From a checkpoint of a small masked image model: encoder patch size [6, 6], 75.6 epochs.
Rows from block 11 of the encoder of a small masked image model, named by matrix and row number. Rows with one number within an expert belong to one neuron, the router's apart. Each number is 128 + 32 x the weight over its row's rms, rounded and kept within 0 to 255. All counts start at 0. Numbers have three digits each.
Before each expert's rows are labels from the 100 images, of 14848, where the router gives the expert most weight on average: "strongest on" is what is common among them. Only what is clearly more common there than usual is listed. The data: Sentinel-2 satellite tiles (TerraMesh).
# router: slot weights (encoder.blocks.11.mlp.router.weight, 32x160), inputs 54-107
# up: expert up (encoder.blocks.11.mlp.up, 16x160x160), inputs 54-107
# down: expert down (encoder.blocks.11.mlp.down, 16x160x160, transposed), outputs 54-107

# expert 12
strongest on: bare ground; main land cover: bare ground
router.24:100139178139137049121120156126134097131105131167158112097122131063145102155048057116136115136151099119163111154134134131105145154127090135111139162116159140136109
router.25:129132117116182092105107108103141095149152110154129140112091168101158072116066058096154114123174079104139113183154140119074129186079136131141142124089097122123130
up.0:128128128128128128128128128128140095128128128175128145128135128128128128128135128128128086092128059195141128128128128128128050137170128150060128128128128137128190
down.0:128128057176089128128139128199128128117023128122128128128128128066128128106128128128128136161102154156128128128128128165187097092128128128128128128151128128122128
up.1:128087128128128104128128128073145128128128128128126128173128102128116128114169128128163128128128128128000128128128128128128128128128128128128128111200128128128128
down.1:128128128128116105128128238160160128146128128128049128139128128128128128128128128128128128128128128128128128126128128169130128128111128122128128129106110128128128
up.2:159183109072128128107233128147128128128128128128055128128128174128184128128128136117128128128128131128124128128128128115128128113128063128128128128049128128243128
down.2:128128128080134146128080077128127190128128197088053087054128128128127000144128128128128246060128128128128128128118128128128130128113121128128128151128032124128128
up.3:128128087128155135104128128128128065128128128128128128097103152128128232128128128128087128224220104110128128128128128128128128083107020128128128128128128106128128
down.3:128144128128128128128126128115128170128128128128181140172128123140128128128149128128128128128178128045133128078128128161128128211000128128128128172128128128128128
up.4:128128058128128128128124178087128118108128145128128128128128128128128128128128082100128088128128128187128062128128103173093128158128113128128128158229128188128128
down.4:128128053128128128128223128128128144128094128128071128158131128128128000133128232128128128128128128100234128086086225085067128128128128128128128112128128128128128
up.5:095128128128105128128128128222128128128128128128128128128128125128128128038128225143128128128128126128128078146128128079128126128128128128121128161175121128128166
down.5:128128154141128128140113128128224128128128128128128134128128128081128128198128128128128128128195115128128128128070096117167106128164128183108128088249128100128023
up.6:128128128128128128154128128123123164128128128128114128128103128042128146128075128128128111128128128235102128164128128128128128175180128128128126124128069241128128
down.6:128128148128161092128197128111128128128128160128128128129128128108128128125128148128135128137128128128216128155128090128128179128128128147128112128198080128143128
up.7:128113128102128128094117125128128128128120128150128130121128128128255128128128128128128128128128128128128126128093128128068128038134128128115128128128128212128128
down.7:117132128128128128128128168128128128128128230128163097132128128083178128125168128128128097128128128128052128128128156166143128227128128111128128128111158075124128
up.8:128128150128128128128171128128128128128119128128128128128128128128128128128128128133128230128128128128128128178079128128128218255128128255170128128128128128128132
down.8:255128128128151037128128095147119128128192128128128128206135128128128128128128128255232128128031128128128069128128128128105128128128125109118128128128152102128128
up.9:093128128128128125046140167128128128128128084128128128128080119128128085128128112128159128106128128128170128128128128128128128000128128128155080128128128128128164
down.9:144128128184128128210128128128128128180128156128105128128128149128128233128075128128100128111128128128128205128143128133128128177168128128128188128128128127128133
up.10:128128128128079147093128128128128128128128128128128128138128128128128128128128159097125160093069128118081129117107128163049128128128128128111128082121128119128209
down.10:128128128128128128135128125072255128119128134128128128121128158033066128125128128128185140128128163128128128128128128128080128128128128128128214128129128128128128
up.11:201128142128106128190055128203112194096128128128128128148128205128128128128146128128128128128128145128128128128128128128128135128128127128128128130128128117172128
down.11:128128128128085255128128128131048128052109128128128128200128128089128128128161128128128120128100134128128140128182068255041128083128128128128158128141204181128128
up.12:158128128128124128128128128128128128151128212128128128128128128128137128128128187128139128121128128128128128128137116128128255128128128128128128078128128104236128
down.12:234146128128198094128129128128128128121128128128128255132128088128128128128229128128094128128126128128134128128128128128128128095119128083128128128128158128128128
up.13:128128255128159128220118128128098128128132128128187130128118128128128128128207128164141184128128128166128177128128128128128128128067128108128129128128086123150160
down.13:107114128158076128126128101128128113128129128128128128133128163000128128180128128149128155255166128128147128128128128135128128128121020128149128128128128154127115
up.14:207128162086213093128128128118196137110128128128128128247128128128128128128037128128131077128128109128128128128128128128070128120128095136089128166128128202128128
down.14:131128128128128128128128128093128128128128128128128128128128167236128128128128128128255128128119128108046128154128128128128128128044128128105128128128157128136128
up.15:128192083128128128126128080118128128215070092162106128129128128138128128128128148128128128128128128128203128128128128128128074128128128128128125128205128128128128
down.15:118128106114128121123132133119068128128128077128128171128005128038128128116128120097128141128132121097128128128128128128110148126150128128204151128129128128128128
up.16:128102128128128128121128111128128128128128128255197113118128128128128131128128128128128128128166128107128128077178141128128144128141128115186128128128128128128112
down.16:144128128128128035222128128128086128096128040128128128128128137108128128128128128128171128128132128129140128128128128128131128128128128157128127128183128128128024
up.17:058128128128120102128138061164128134128085128128128128129152198128128128128128128128122164128128128128128128076128189128125128128163182041140189011081117158128104
down.17:128128128128128128128128128128123128128128044128128128128116052128128145181128067128128128128128128128128128128128140128128113128128128075128128128128128128033069
up.18:128128071164128128128128128128128107128128128128113127137051134128128128128128128128157234128128128095128128136104128104000128128128111128134128007128128128128128
down.18:128169128128178089114207128140128128128206123128207128128128128128128128081161131128128109128103182128128194128132092128128145143128128062128128128128128128128118
up.19:128128128128128128128128047088128128056095128128128128123099128089128128128171163128128128147128142096128232137128128063128145128128128128044128128128128128060108
down.19:000153128128128128172136153128128125128128128128164128128128128128128128128128128128128128128128128128128091107094128147100128141128068128180163118153128106128128
up.20:128087128128151128183061128094141128218085075128128128128128128217128128128128150139142128128128201128128128128128128128152124128128128166128128128128128187146128
down.20:097128178128128156103045181122169128081121128128128128117128128045138128157128059128088128009128189128133128128128128128128128191128128128128128147082114128082128
up.21:128076127128138080134128128175252128128128172128127128128128088179208066162128128128117128182176128128142132158128128128221128128126103128128231128128128128128128
down.21:128128124128128106128195128128128128128152128128128128168128143158133128068128128128128128141128197128024128128053128128128128185128128128128024128128128183128128
up.22:128128136128128128064128128128116128128128135128128128128128207142128128128128128128128128128128211128128128128128128082195185128133174128128128127143128128128128
down.22:128128107128128128111134104128128114128141128220128106128128087146159128128255128128214103128128128128128123153207018192128137128128128067138128243144128123128179
up.23:139128102128128114128128128128128124128128128128092128134097128113128049118197128128128128128128114128128128119128128128128128121128117182128128128128155128055110
down.23:128128128128128128128128164128155128147128128161096128128128128128128128128128128128128168128128214128135192128030128128128128128128128128128128128128111128192128
up.24:128082128128131108128127128128128150128113180128128128115128128128128128128081128128135134131065128128128128139128128128128128128128128128128075031128128128128128
down.24:128128128180196128223128128128128163128142126128128128245128128128128128116128128128128128128128128128128128128128128128128128229165128128128085128128157207128115
up.25:128000065128128128128128107055082128128128117128128114128128111122083128232128128128128128057128128154128128205128128106117255128128074128128128128205061113128128
down.25:151128128128128128128132128188128128128128128128220128128128175184087128128188125128128128128128130137128128137128107128146054112128179159128128128089128128128128
up.26:128142128128128147130128128085192123154122157128135097201175128128128106166145092131128102114128207128156128128128063128136128128128128143128128128174234128213128
down.26:128108128128128128128128255125128128037128128128128128128128128159146128128128128128128148144128128102128166163128162128128117128128132117128128184128128128128206

# expert 4
strongest on: crops; main land cover: rangeland
router.8:136103142153185115117100103110139135164082111141095112078130137128087114087076106115099107156164140136124117133175134091130166147173135128085096157113131157118087
router.9:129078109158154030139141153112141142151135078190146115104129180124056119129052096121105093194140131119128122128152084094137145152112135128075091143062112144115090
up.0:128149128128128128118128128128117068169128118152126128128105128128128128128047128128128165128128128128023085128191168128189095128128183128128140128128128128128128
down.0:173054128128086147125128128128128099128128128128135128127255128128128128128128128128128128128135079098128128193128128073113151128146128128128163055128163194128128
up.1:110128128172186128128209128126128128128108128092128156128135128128128193168146128128126010128106128128128128128064128128128128128151110128163217128128149128128168
down.1:128128128177126114128128128120128232059128082164128184077128128128128139128128128084128128128128128128128139187059112015092128128128130127128128128128128128128092
up.2:128147128128128128099148128157170060128128128128133130106128128128128128128128128128168043128128062128128135145128074097128128128076090128175128128128128128128128
down.2:128128128128128128128128119128146099128128128128128128139128128128128124128145119128139128128128128178137177128193128128040128128217128128128128109128128128223153
up.3:128128128128117072128128087128222128135128128128067128128128128178128128114128128128128128128093128128121128128128040128128088199128128222128128109128128128142128
down.3:029128121117200128128025128163128128071074065128128120119140083128128128128128128128128128128046128128062054128128163128128128169128128162128128128128128147128128
up.4:128128128128128128120128128116175118128128128111128128128128128128128128128118128128128128128155229128128128078128128128128128128128002128128128128066150180128075
down.4:128102128128128128128128128128128128128128128128128128128174128128221127128182008122128128150099136128128128128128128128059080128070128128128183128128128128134128
up.5:169128094234116128128128128128183128057128128128128000139128070128128113128127104128128128128128145128128128159131123199128128153128128128128128128061128128117128
down.5:128055102054146128104128050128128128118128128128128142172128128122112128040128128128128128081128233094175128128100128128128236128128145114128128128128128128056128
up.6:128116128076128128128128128128128043128085128128126128128128128138138128128128191150128128041134128128128128128128128128128128105196064128128128128178128138017128
down.6:176128140128128128128128128101128128215105094206128128128109128100128128180128138128174128128128128128128128144128168123204128128128128128128128050128128128128083
up.7:128128128068033070128128128143128128156128019092128128128133128128128104100128170128128128128128128128128128128137128128128128128128108128128173156128128128128084
down.7:128128119128062128128128128131128151200128145131128128093041115128123021128123128128128128128128128161128128128159128128121210103146128140128128128128128163128128
up.8:128128128128128128128128138128128128043015128128128117076060128128128128128128128128175128128113128066128128128128128128128076070128181128220128128128128069194134
down.8:128128128063080128128000128128128128206128136137128212128128128128128128183170143153128070153128128044128184128128148128128128111128111166128128145128128128128128
up.9:128128128127128094128128126136128128237161128128128255128128128121128128128128128128128128156128128128128128000158128128128128128128072128128128128128103128128128
down.9:128128115189128103128128128255128128128128128089128128128128120128128128128052128133128128128067093147128130162128152154128128114128177128128128136128128128128128
up.10:128128128155128128128106087128128129128128128128128128128169128128128128128128128128158128128127128128128176099128128128128171120255078128128128128130128128128128
down.10:128139205128128117128128128093123128134128071128128128128032178118241128148128235128128181190128132108128130128128156140128090097000128128131128128115128128128181
up.11:068134128068128128128166128097174128218128136128128128128128143078128128128158128076128128133128128128175128128128121138128128128128119128128128128128022128148128
down.11:128055119162137128110128128128128082098126128255128128156128128149090128230128133149201095121128128128076128128105035145128128128128128128078128123085128066128128
up.12:115128128122128128215065128115128128142128049080128128131128188083128146131128130128106128128128128146000128128090128128162128128128128128113207100106128128128128
down.12:128128128110128133111206128128128128167096084128073128051128093128091128128025128171128128128168128128128128123149128128089139097140128128145128000128128128135128
up.13:078055128128128128154128128128128128128128128128128128128118128232183128028128128128023128128126128097118074116128128128107128128149128128128128081159128128128128
down.13:128114128128128109101128250132128060132196128128128128128128232128128128138085128175066128125128150128128207154128128128128066128128128138134128128063052128128217
up.14:118142140128128097128128128172128128038128128132026136146171154169128128150097132117128128128128085112128189128128128128171128128128174145128128128128128128128128
down.14:139128128053193100128128128128125085128128171128128128127128128131128128128096171128098128128128131128128128179128128034107128128128128128128128128132106128128059
up.15:255152128128115140088128133128128180128128128128128149240128082128128195128128115128128169128128149128128128111128128128128128128128128064128146128079148128128128
down.15:128128128109194048167128128128128114128092186146054128150130128082128128128128128128126128118182128128128039048130053128128128128128149190128128128056128128073128
up.16:128201095128016101128128128132128068128128082128128128128128165128078147036128065128128128097128128090128128128205198180128128128128059150128128128128128128128128
down.16:128128128117128128128128074128128128075128128128128002128243128128063128128128228136136128128060128128107128128128128128128128128128128128128128128128128128128218
up.17:128162128195072130082128128169128130128164128178194128053128128128128047128126137128128128128097110117128128099191128128128123131152128128085106189155128128098128
down.17:128128128059128128128128239128128128128152128128128128099143128128108061128128143128127128128128128128209126255128128128128128104097128128161128128128143128128128
up.18:128129128069200101068128202128134128128128128128128043128046078106015049128128128128128255078128128149128128128128137055128128128128128128128128128130128151128128
down.18:128128084128098128128128128128128128072128128141128128189128204128128128119128159128185255128128128128156128128128128128128128109149128128128091128186128128112009
up.19:117128099128175099142128128128128128128139128128128128128088128128128160128145128107161128000128128128140128202128128128189255087053128255197128128128171128128128
down.19:128128128230128143128128124128087082128128128110128128111128132100128159128128128165128146128128162128082116128101128128128128128128128128128106128144169128128125
up.20:134123104096069128197128128128128074128128128128128128122128128185128128133237128174128100128137128128128128128128128128185113128128128017128141061128128128128182
down.20:092128128128128135096128207033128128128121128128171128128128065163128128136128128116073128128128152128128128128128128128128128100128128128083084128128173128120124
up.21:153131145128128088128152128128122128255080111166128118128199128128128128128133128128128118128105153128128128128128060128128111128128224128128128128056196128128128
down.21:128128128056128103128128128109122128128060128102128132128128088128128128128128163128160190214128128173128095128126191128128128128106064088000128128255083234128087
up.22:128179128128111128128085128128107144128128128128128114128118128125128128128143128127128098128109128049128107128128128139128138081176128128128128128128128128255128
down.22:186171128128128128002128128128128128128128033150128128128128128128043128128128128128128128128128128128128128128128092128186171135128149128143211128145128128128128
up.23:128128053128128051128128128128128128128108128128128128134062128128141128128128128128014128128164128128128128206122128128154128195128128128128078128116128169154128
down.23:103128128128128128128128128167078128128128128128128094128128112128128111089128255128079128128060076128128158100128128102128128047122128128107000099128128128071128
up.24:096095128128128198128128128128128098128128095128153095128128156128090128128060119128128128128184128128126096217128128128128128128128128209128128128200128128128159
down.24:128128128128128128118128128128120113255128128128128128139104128122128128139099128128128128128095068128128128128128128185142061185128128109147110066128164128079128
up.25:128128128213128132128128132179128128128144157128128003128128128128128128165128128128128128069128128128098128128128128128128139128128128136128128128116128128147050
down.25:128128128128128172128128128128128171076128069128128158128112040129128128128128128167108130128128079128132145235115128025128128073128128128133128128128128122128128
up.26:167078128128128070145128128128128128133128128128128128128128128125128128128128128128124128128128093128121128128128128107085128109144128128128217128128054164128128
down.26:128128128128128149128128128108132169128128128090136128128128128094128105128128128128128118128128128128255128128128175128128153094179065128142130128128114128128061

# expert 7
strongest on: bare ground; main land cover: rangeland; main land cover: bare ground
router.14:139160136165138108157128145105125144190139116113093150104112158111077145103083119125133144172176153110086086116147149135082144104117090109085098117129161130109080
router.15:105089086088166099156122110113164112158078134115131055088139179106122121122069142120115105136220108110127086127146138154090146096112070156115128145142113187095095
up.0:128134110128126120128128128128128128128128128111128128128128128128135110128178104128128128128128084176128128128128128128116149105128128128128128192128128128128128
down.0:128089128128128118129128128126204128195128128128128128128128128128128128089128128128128128128128128128128128184128128128128128128128128128128128128138207128128128
up.1:234128128128128128128128114128171114128185128128076128128070128128128128128128150203123128138247128128135099128128128128128051070128126128186219113128128205070130
down.1:081109128128078128128128128128149128128128128128128128128128128025160134128128128128139128128128128145128158136110128169128128128190128208128128128128128093128128
up.2:128130169115128128128134128128128128128128128128140128115087128128116255035128128128128242128128128093128128128108192201128074128155128128124128128128128128128128
down.2:054128112128128128128128128163128128128073128128128074128128128128128128173128198128067128128128128128088128128058130107128128218128186128122128128131126106128128
up.3:181128056128128128084128128100190128128128128128128128128128128128128119163163128128128101127128113128128171128224128128068101128128170128160128113128000128128128
down.3:128128128141128149128128128128207128128128128148119128128128126060128128128128128128128128128128128128128191080128128128128128128128128187184128221147142128128128
up.4:128128188128128128128128128194133128128100128128085128239128128128128118128128126128128128128128128128101074128128128118128121128128077145128128128128128128128128
down.4:128128084157128128128128128155128101128096128128128149153128158128128182128128221128128122011128128128118128111105133128128135128131128082054128168128128128153128
up.5:143089128128084128203128110113078128128136128000128128128128128128128128128087089090128128140167128128128128128128128128128128128128106128128128128128181128116124
down.5:128223128128128128139128128162128128128128167128128128159123197111128128151193122215080128163128128128128140128128128128163128128128128128154128128083090128083128
up.6:134091148106042128128128186128128128130114118115128128099153128149128128128168128133135096128128181128128128165092128128128128128128128191095091128128020133128128
down.6:128128171147128128075152128128128128128128128169204046232128128035115134204190165138157141128133128171102128128128086128208111128128128128128128128106128128092176
up.7:080128171128189180128185128128128128235128128101128128118128128041128118128166128128128128128057128128128128128128128128128082128213128128128068128128128128128255
down.7:128128128128103128128128128128128128127103044103128128128128128128128128128128128128255128101214128128128128137128128144128114085128131000000185128128128162128128
up.8:142128128109193178128128128128128149128084128129128081128196128220128128125128036128110128128128128082128128128175128128128128128128132128128136128191128128128128
down.8:128128128128159159128072120128128128069183151122128128209128128090169128096128237128116128128117128128128128107085157128128110128128128098128128176128128139243128
up.9:139225128128128128121128254199173128128078128128105128128110128128108128168128128128128082128124141128128128093128154128109128128128128128249169085128128128128166
down.9:128128128017121128096128128128120128128072092128128128128129061128128128128128128112149128128128093128128086149226128128125159143128128128128128128041128128140056
up.10:069128054119128134115128122128165128145128128128128094128128128178128102128128144128128088128128128128128128160128182128119128157128056128135128000128210128128128
down.10:102128128128128128128128128128128076128128128108128128075128086128037128007128158128128128128128128128128128153128121128128128243142185128128110162090128128128177
up.11:138120094145128163128063128128180160128128128128128128128152128006128128126041128128128152128128134128128136128179255142082128128101128128128115128129128128128141
down.11:128128128128128128128091128255128128128128141118128128128126156128128128059128128126128128128128128128128128128167128128128128057109128128060128128213128128128128
up.12:128118120128128128128126128128128128128128128128128128128128128128128128128147128128213128163026128128122128128151128128128197128128128172094128128128174128128128
down.12:128128128128173128128234128128128128164128149128128128128053128061128128128139128128128128008128119115128128128128135128128128128128128146128128236128138128128128
up.13:128128075128144128128128093128128128086128122120057012128128128131128128155151128105128099122128128074128128114107144128128128102128128128128128128128128128128128
down.13:128128128035128128129128128108128128128057128128128129128128102128110062128128128128128048128128120128131128128128177128187128197255127128128181141128128128132128
up.14:244089116128128128146128128128132128128128128133128128071070128128128128128141128128128138152178128055121128128128128165110128167135128087128128128128128128083115
down.14:126128085246128081146128000128110128128103128128128129128128113128115116119164128128128128152128128154117228128128128128128129167128154101128128175083064128128137
up.15:129128128128128123128128128128128128000128128128128128128128128128128128128128128147128128128128128128128105128128117128128166128145128128079128128125115018143128
down.15:255128171128124128128128128128080148000128155128056128128074128128128128128128134128117128128128117128130128130118120128255128128071128024128128128140128128128198
up.16:128128128128128162119128128128128198128128128128128128128128183128038213139128128128121128128128128077128128128128255128128128128128128128128128128128128128126128
down.16:128041128117100128128134128128154115116128122110104128128160086128128128128166152110118128128128128090132128191128000152128128128128128128128071128128128128128117
up.17:128128128128128128029128128128128128128162079156128117128112004043128042112128128128128128128128128128167128128153128128128059098177128128128091185128128128125128
down.17:128128128128128128130166128128128090128128128128128128130128087106128086128128128128128128128150128128128128148119253128128128128128128077176128128128128128145128
up.18:128128116196128128128128111119077128128220128128128128149176133128161128128128128128152131231128130128128142128128146128128128221128128050128128128128128128128128
down.18:128128128012128175142088128128133108239128136128128128128128128128158128104128128221093128128128128128128034128128128120076128128000137240128128066186128135128128
up.19:128128128128128128073128128128140128129128128128092128255128128128128128128128128128063128112128132128033164128052128128128141197097128106128128095128128030128185
down.19:128128128112128128098128128128128128128128128128128128128128249128128091128128128128128128128064128128128128128128128077128128103129128128128128105128128217128128
up.20:128128085135128139169076109128147192128128113108128196128128128128128130128128135128128128128087213235118128128128128128128128128128055128128128128215133128128128
down.20:128128128128128128026112121155139128128130216062177128128128190128128128128115128163122128093128128094116128128134128128141104128107128099184154128103169128128128
up.21:128128095128128154128128223128128128128037128166161128128121162128101128128177128135102092128128128128128128128121128128128096119128101128128128168028128128128077
down.21:128128128053080146128128128094128128128184128056128128128128087128206128114128128128140128128084128181151178128128128128128154193180128128128150128247128128128145
up.22:186128128128128128128128128128128128128128128128128242135128000128239137128104128128128128128128128128128128128133128195128128128093156000128128128128128128140128
down.22:128128051083179189128128128128100128128128128128090105115133128128128128067193128128128128128128074128170128128082156128128132128128111126128064128128195128128128
up.23:163128128128128113128156114087128067026192128128181128128128128128082139115128128128128128128128158128128140246128128128128190128128067172124128128128169128128128
down.23:128128128181128128128128128128128009128182156254062128128128128128128128064128128128128157128128128145158128128128128133128162128128108128126128113128000128128128
up.24:128136193128128128128128128128128128099128128150128128128128128095128169128128128128128128128128154128128247128111183128128067128211128128128118128128128134127128
down.24:128082128128128154038112128088128125110128128128128098079127128086128128128128010128128128128160128128128128175128128128128144086000128149128128128128128128128128
up.25:116115128128133128128128146128128128128068128128128128130128128029199085061079128128128118122128128128143128044128128063124128128128066255128128128109128128128128
down.25:128133128121128128128128087128076128093083128132255090128128128185128255128128135063128128128033072127128128110128128128128123064128128128145128128128128128119128
up.26:128128128128128176128096128128128128166128128128128128128126127128147128060128128128128089175128084125106128128101128142204128128103128128128237128128128128151128
down.26:128128124134128112125129092128128128106128137125128128128161128128128073128121128186117147128128128128144128128128128128128122128128128128128120000192128191128128

# expert 6
strongest on: main land cover: rangeland; main land cover: snow or ice
router.12:134151129105158166092171141148125123152110121132140148102120202124185117148138137121116108101191077166130128162078125092125164185187104146136155122123108176152136
router.13:131140137082151105097137107125162067178123115156137120079115148137142165142083118120172101118161110124172121118178143068121141154142103130116174097138137185129149
up.0:114128128128128128117128128089153169128128128128128128216128128128128109128128128071128128128128070128128128128096099128128128128128128128049088128128181128128136
down.0:096000128171095128117128128128128128161128128128128128128128128128138128128128128076128128112128128145148128128128128128128128080128142128128128093124128150128128
up.1:128128128100185128090128128128128152128109034128128124128051128113128116128133145110128128128133128128101128128128128147128128128128131128128114128128128002128119
down.1:128128108128089128128128128128160175128128128058128128128128180128128152146000128128016128168128105132128046180128128138128175100128128128128128128191128128128128
up.2:128066009128128128155128125152128128128158128143138128129140090128111105128255113132128133101128128124128128128128150175189128128078128128128128128128128128180128
down.2:204128153128031128128128128120128128128077134128128128173185142128151123021128128128128032128128025128128128128128128128128128128128128128250128078110128128128128
up.3:128128122000128148128128128185061128128108128128128221128060128122128128083144128128209128103128139128128193172128154019091128128128128128128182128149142128128128
down.3:128128128128128128128128128128115128128124128128128128126145128128128128128025128136083059128128122128128128093090128128128128128128194120138073128128139165128128
up.4:128128128128128128128174214128128010128128151128128128128170071128149124128128151128128112000128128128128091128128128128128128131128060132128128101128128128128128
down.4:104128128086128128000255128011128156128128128128086000128128128128128128128128128128128128128128146128128147128128128128118128128128128128128128128128128128128128
up.5:128104157128122128128179128128207117128128201128199128000128143136128128128078128128128128181128128078201225128170128146128128064128128128005128185128137128115128
down.5:169128128130118128128128128126068127128158222128116128108128128128188128255128128181165128254107128128128128128128128128128121142128128128128119156128128128087205
up.6:128128128128128128128128125120000128191128133045128152128128128122128116254128128128232106128128128167128128128163062128128128128206128128128128092096087128128128
down.6:126128128145128128041128179128128128222128061128184128091128165128128128128226128128128139164133128128128053128128128128128128128135128128128128128128156128128000
up.7:128069128128128128128128115095166128128039128128160048191128118075193128128168128128255128128130128128128128128128128126128187128095013128174128128159128110128122
down.7:156128128231128128200128053128128128047255128190128133104128207128142128128128198128128128128128128056128128074128128128128128128128128128128128128128128127128128
up.8:128128079128145128128111176128128128128128128020128146132128255128067142128075128183152128123104128097187040128128128128128121119125122119128113047139128128039128
down.8:115128130128128128128128128101128128128128128128128128203129128128128128128128128128128128150128128187128128128128128128128093148128128150128128128128128127128128
up.9:128128107128128128128128128111128128128105128128128118013128078128128128225128128128128128146118128110110128128128128128140128128146128128128128128128074128129128
down.9:128128128136124128128022128128128128128128143142128128103128128128128180128119128206128128128128125190128128199128128128140161128128148128128128128128128128126128
up.10:128075128128163128128128128128128125128022128128128128128112128128106166128128128128128115128128128125128128104128157146128128135128068123128128128128162146128092
down.10:128128128129128048128128128128193128128128128128128096128136128128128115128201128128128160092128126128128128128128128222128128120128125128197128128108128128128128
up.11:122255128128128095136128128193194128128128157102128128128128170128124128167128128128128169043141128128128129128128128128104128128128128093128128128128128128128128
down.11:128128128128128128128103128110166128128111128114050147128128128154111128128128128128133128122128154104159128128243040128126065128128047128076128128150128128171128
up.12:128128128067128128094070128128128128128128128128128040128125128150128219065128128128128128175128128128128128128128128140195121166128128128121128128128138128128133
down.12:128057131128128128128128128128128128128049128128128128128128128128128128128128033128128107128097128128128128035078128128128126141154107128155128128128134128128128
up.13:128128128203080128133128128128128128139193128021089112184128128128128128143128128128128200128128128128129132165172192070207073128128111128226219184128128189128147
down.13:128128136128128128128139128136127119128128142128088128128128128055128069168128111128141128084055128133056089128128128128059085138128128007128221100075137128128174
up.14:128128054150128128128128225140128045128128140128128161128255058128094128128128128128128106156128128128128157079128128069128128130066171128128128128119066128128128
down.14:128128010128128128128128128164128128128128128128128128128128128128011128128128128128128128131128128128146179128074128128128130128128128128188141128235128128128128
up.15:128128128128151127159010128194128176128128117128128148225128128158128128128126128138137128128128128128128128128086124128147128128124128101128128128098146154128128
down.15:128128128180128027128128128128124128128071128128087206074128128138143128128136162128128128128069128128128094088212128128128128128178128063084128128243128138128042
up.16:145128091128128128128038128128128128141110128169240159128128128128059208128128128167128128128128132142144189128128128128046128128128128255128128088128128128128160
down.16:010128128111128128001136128112128128128154128128128153128104128128088128031128105128103102119090128128180128156128128128131128165128128128128128128128073128055135
up.17:128128128128128128128044128128128128149128128128128128128128128131128128128128128128152255128047233128128212128128128128128124128128144132128154128128138128128128
down.17:128118128113128128128101128092128128128107128128084190128128128255164128128128128128128203128098128108170101128128128179108128147128128080128128128128128113128128
up.18:128128230128076128128133128128128128128128128128126128128128187127128128081128128183128128031128177128125128196084128144128075141104128128094128128121128128128158
down.18:128128128128128128128128163128216128004035178176128171128128128069128128128193184150128128128098084158128128128125128033128239128190128128128128039127128128143128
up.19:128128128128128128128062174128128121128084204128128128128082141128128178141128128066128168128128128128128128128128103128128128173128128128128128128179123255096114
down.19:045128128128061128128092190128128128128128171068128128200236128128080136128128128089128073128078157128192128170128139128128128149094059128128115128178157128128114
up.20:128225128128144088142128128128128144128128128128175037128141116128146128128128128128128136096128128128198103128124128171128128140126164091128128128131128124128130
down.20:138128128128128152128128128143128128104128128128128128128128128128120128052128128128128128196122128128128128094128085024243128140128151128128108128128200128109156
up.21:128116118128128128128128128130145143076065094071128128128086164158109128128152128128128128161128148128128128128128128128230168132128128128128128128128128128128128
down.21:066127128128128097229128100128128128128162192128139150130128100128128058072030064128039128128248128104102072128128107047128128131108128134118128185072128128128128
up.22:128128157128128128128208155128168128128078150128128128128128130128128128128128128128255128154128128128128128107046128128128128128128230128128128012128128128128128
down.22:128128128146128067128128180128128053128127149128111128158128211115128128128128128128128128128125128128128104164128128112128182129128128128079128128128128128128128
up.23:128128128128140128148128071128128128043128128128103107165115128150128075128128128128128149128105102133128128128128168128128169177128140067069134128128203095128128
down.23:119128172128128128128128182128128138128128133159128128104128128128119134128128128128179142128128130129128128128128159128128128088128128128128128043128127128128189
up.24:161128128128068128140144128128149128128128128251128132148128003128128128128109128115128128128128142128146199134213128209128117128128128128128128103128128128128128
down.24:122090255110059128102128128085128191128068184128082163128128128128128136059154128128065128128038128128128128128128089128128131178128173128128128133146162128128128
up.25:128135061128178174128128128128128170175155000128176169128128069182246113128128128129128128054128128128176128255128126128128128128136243128109133128109128134128128
down.25:128121128128128128173168128128129127128128068128128128133115021128128128128128128128128128128128128128176223128128112128128128128091128045128141128128128128128128
up.26:128128128128128115119071128082128128060128237120128203150092128128153128107090164128128128128128117184000128130149128128158255128189150128128128114118128128128128
down.26:128128128128128128174128128151000122118128128147128128128128123128178128128132070125128128128128128050086113128128128128128126128128128059128128128128128128128069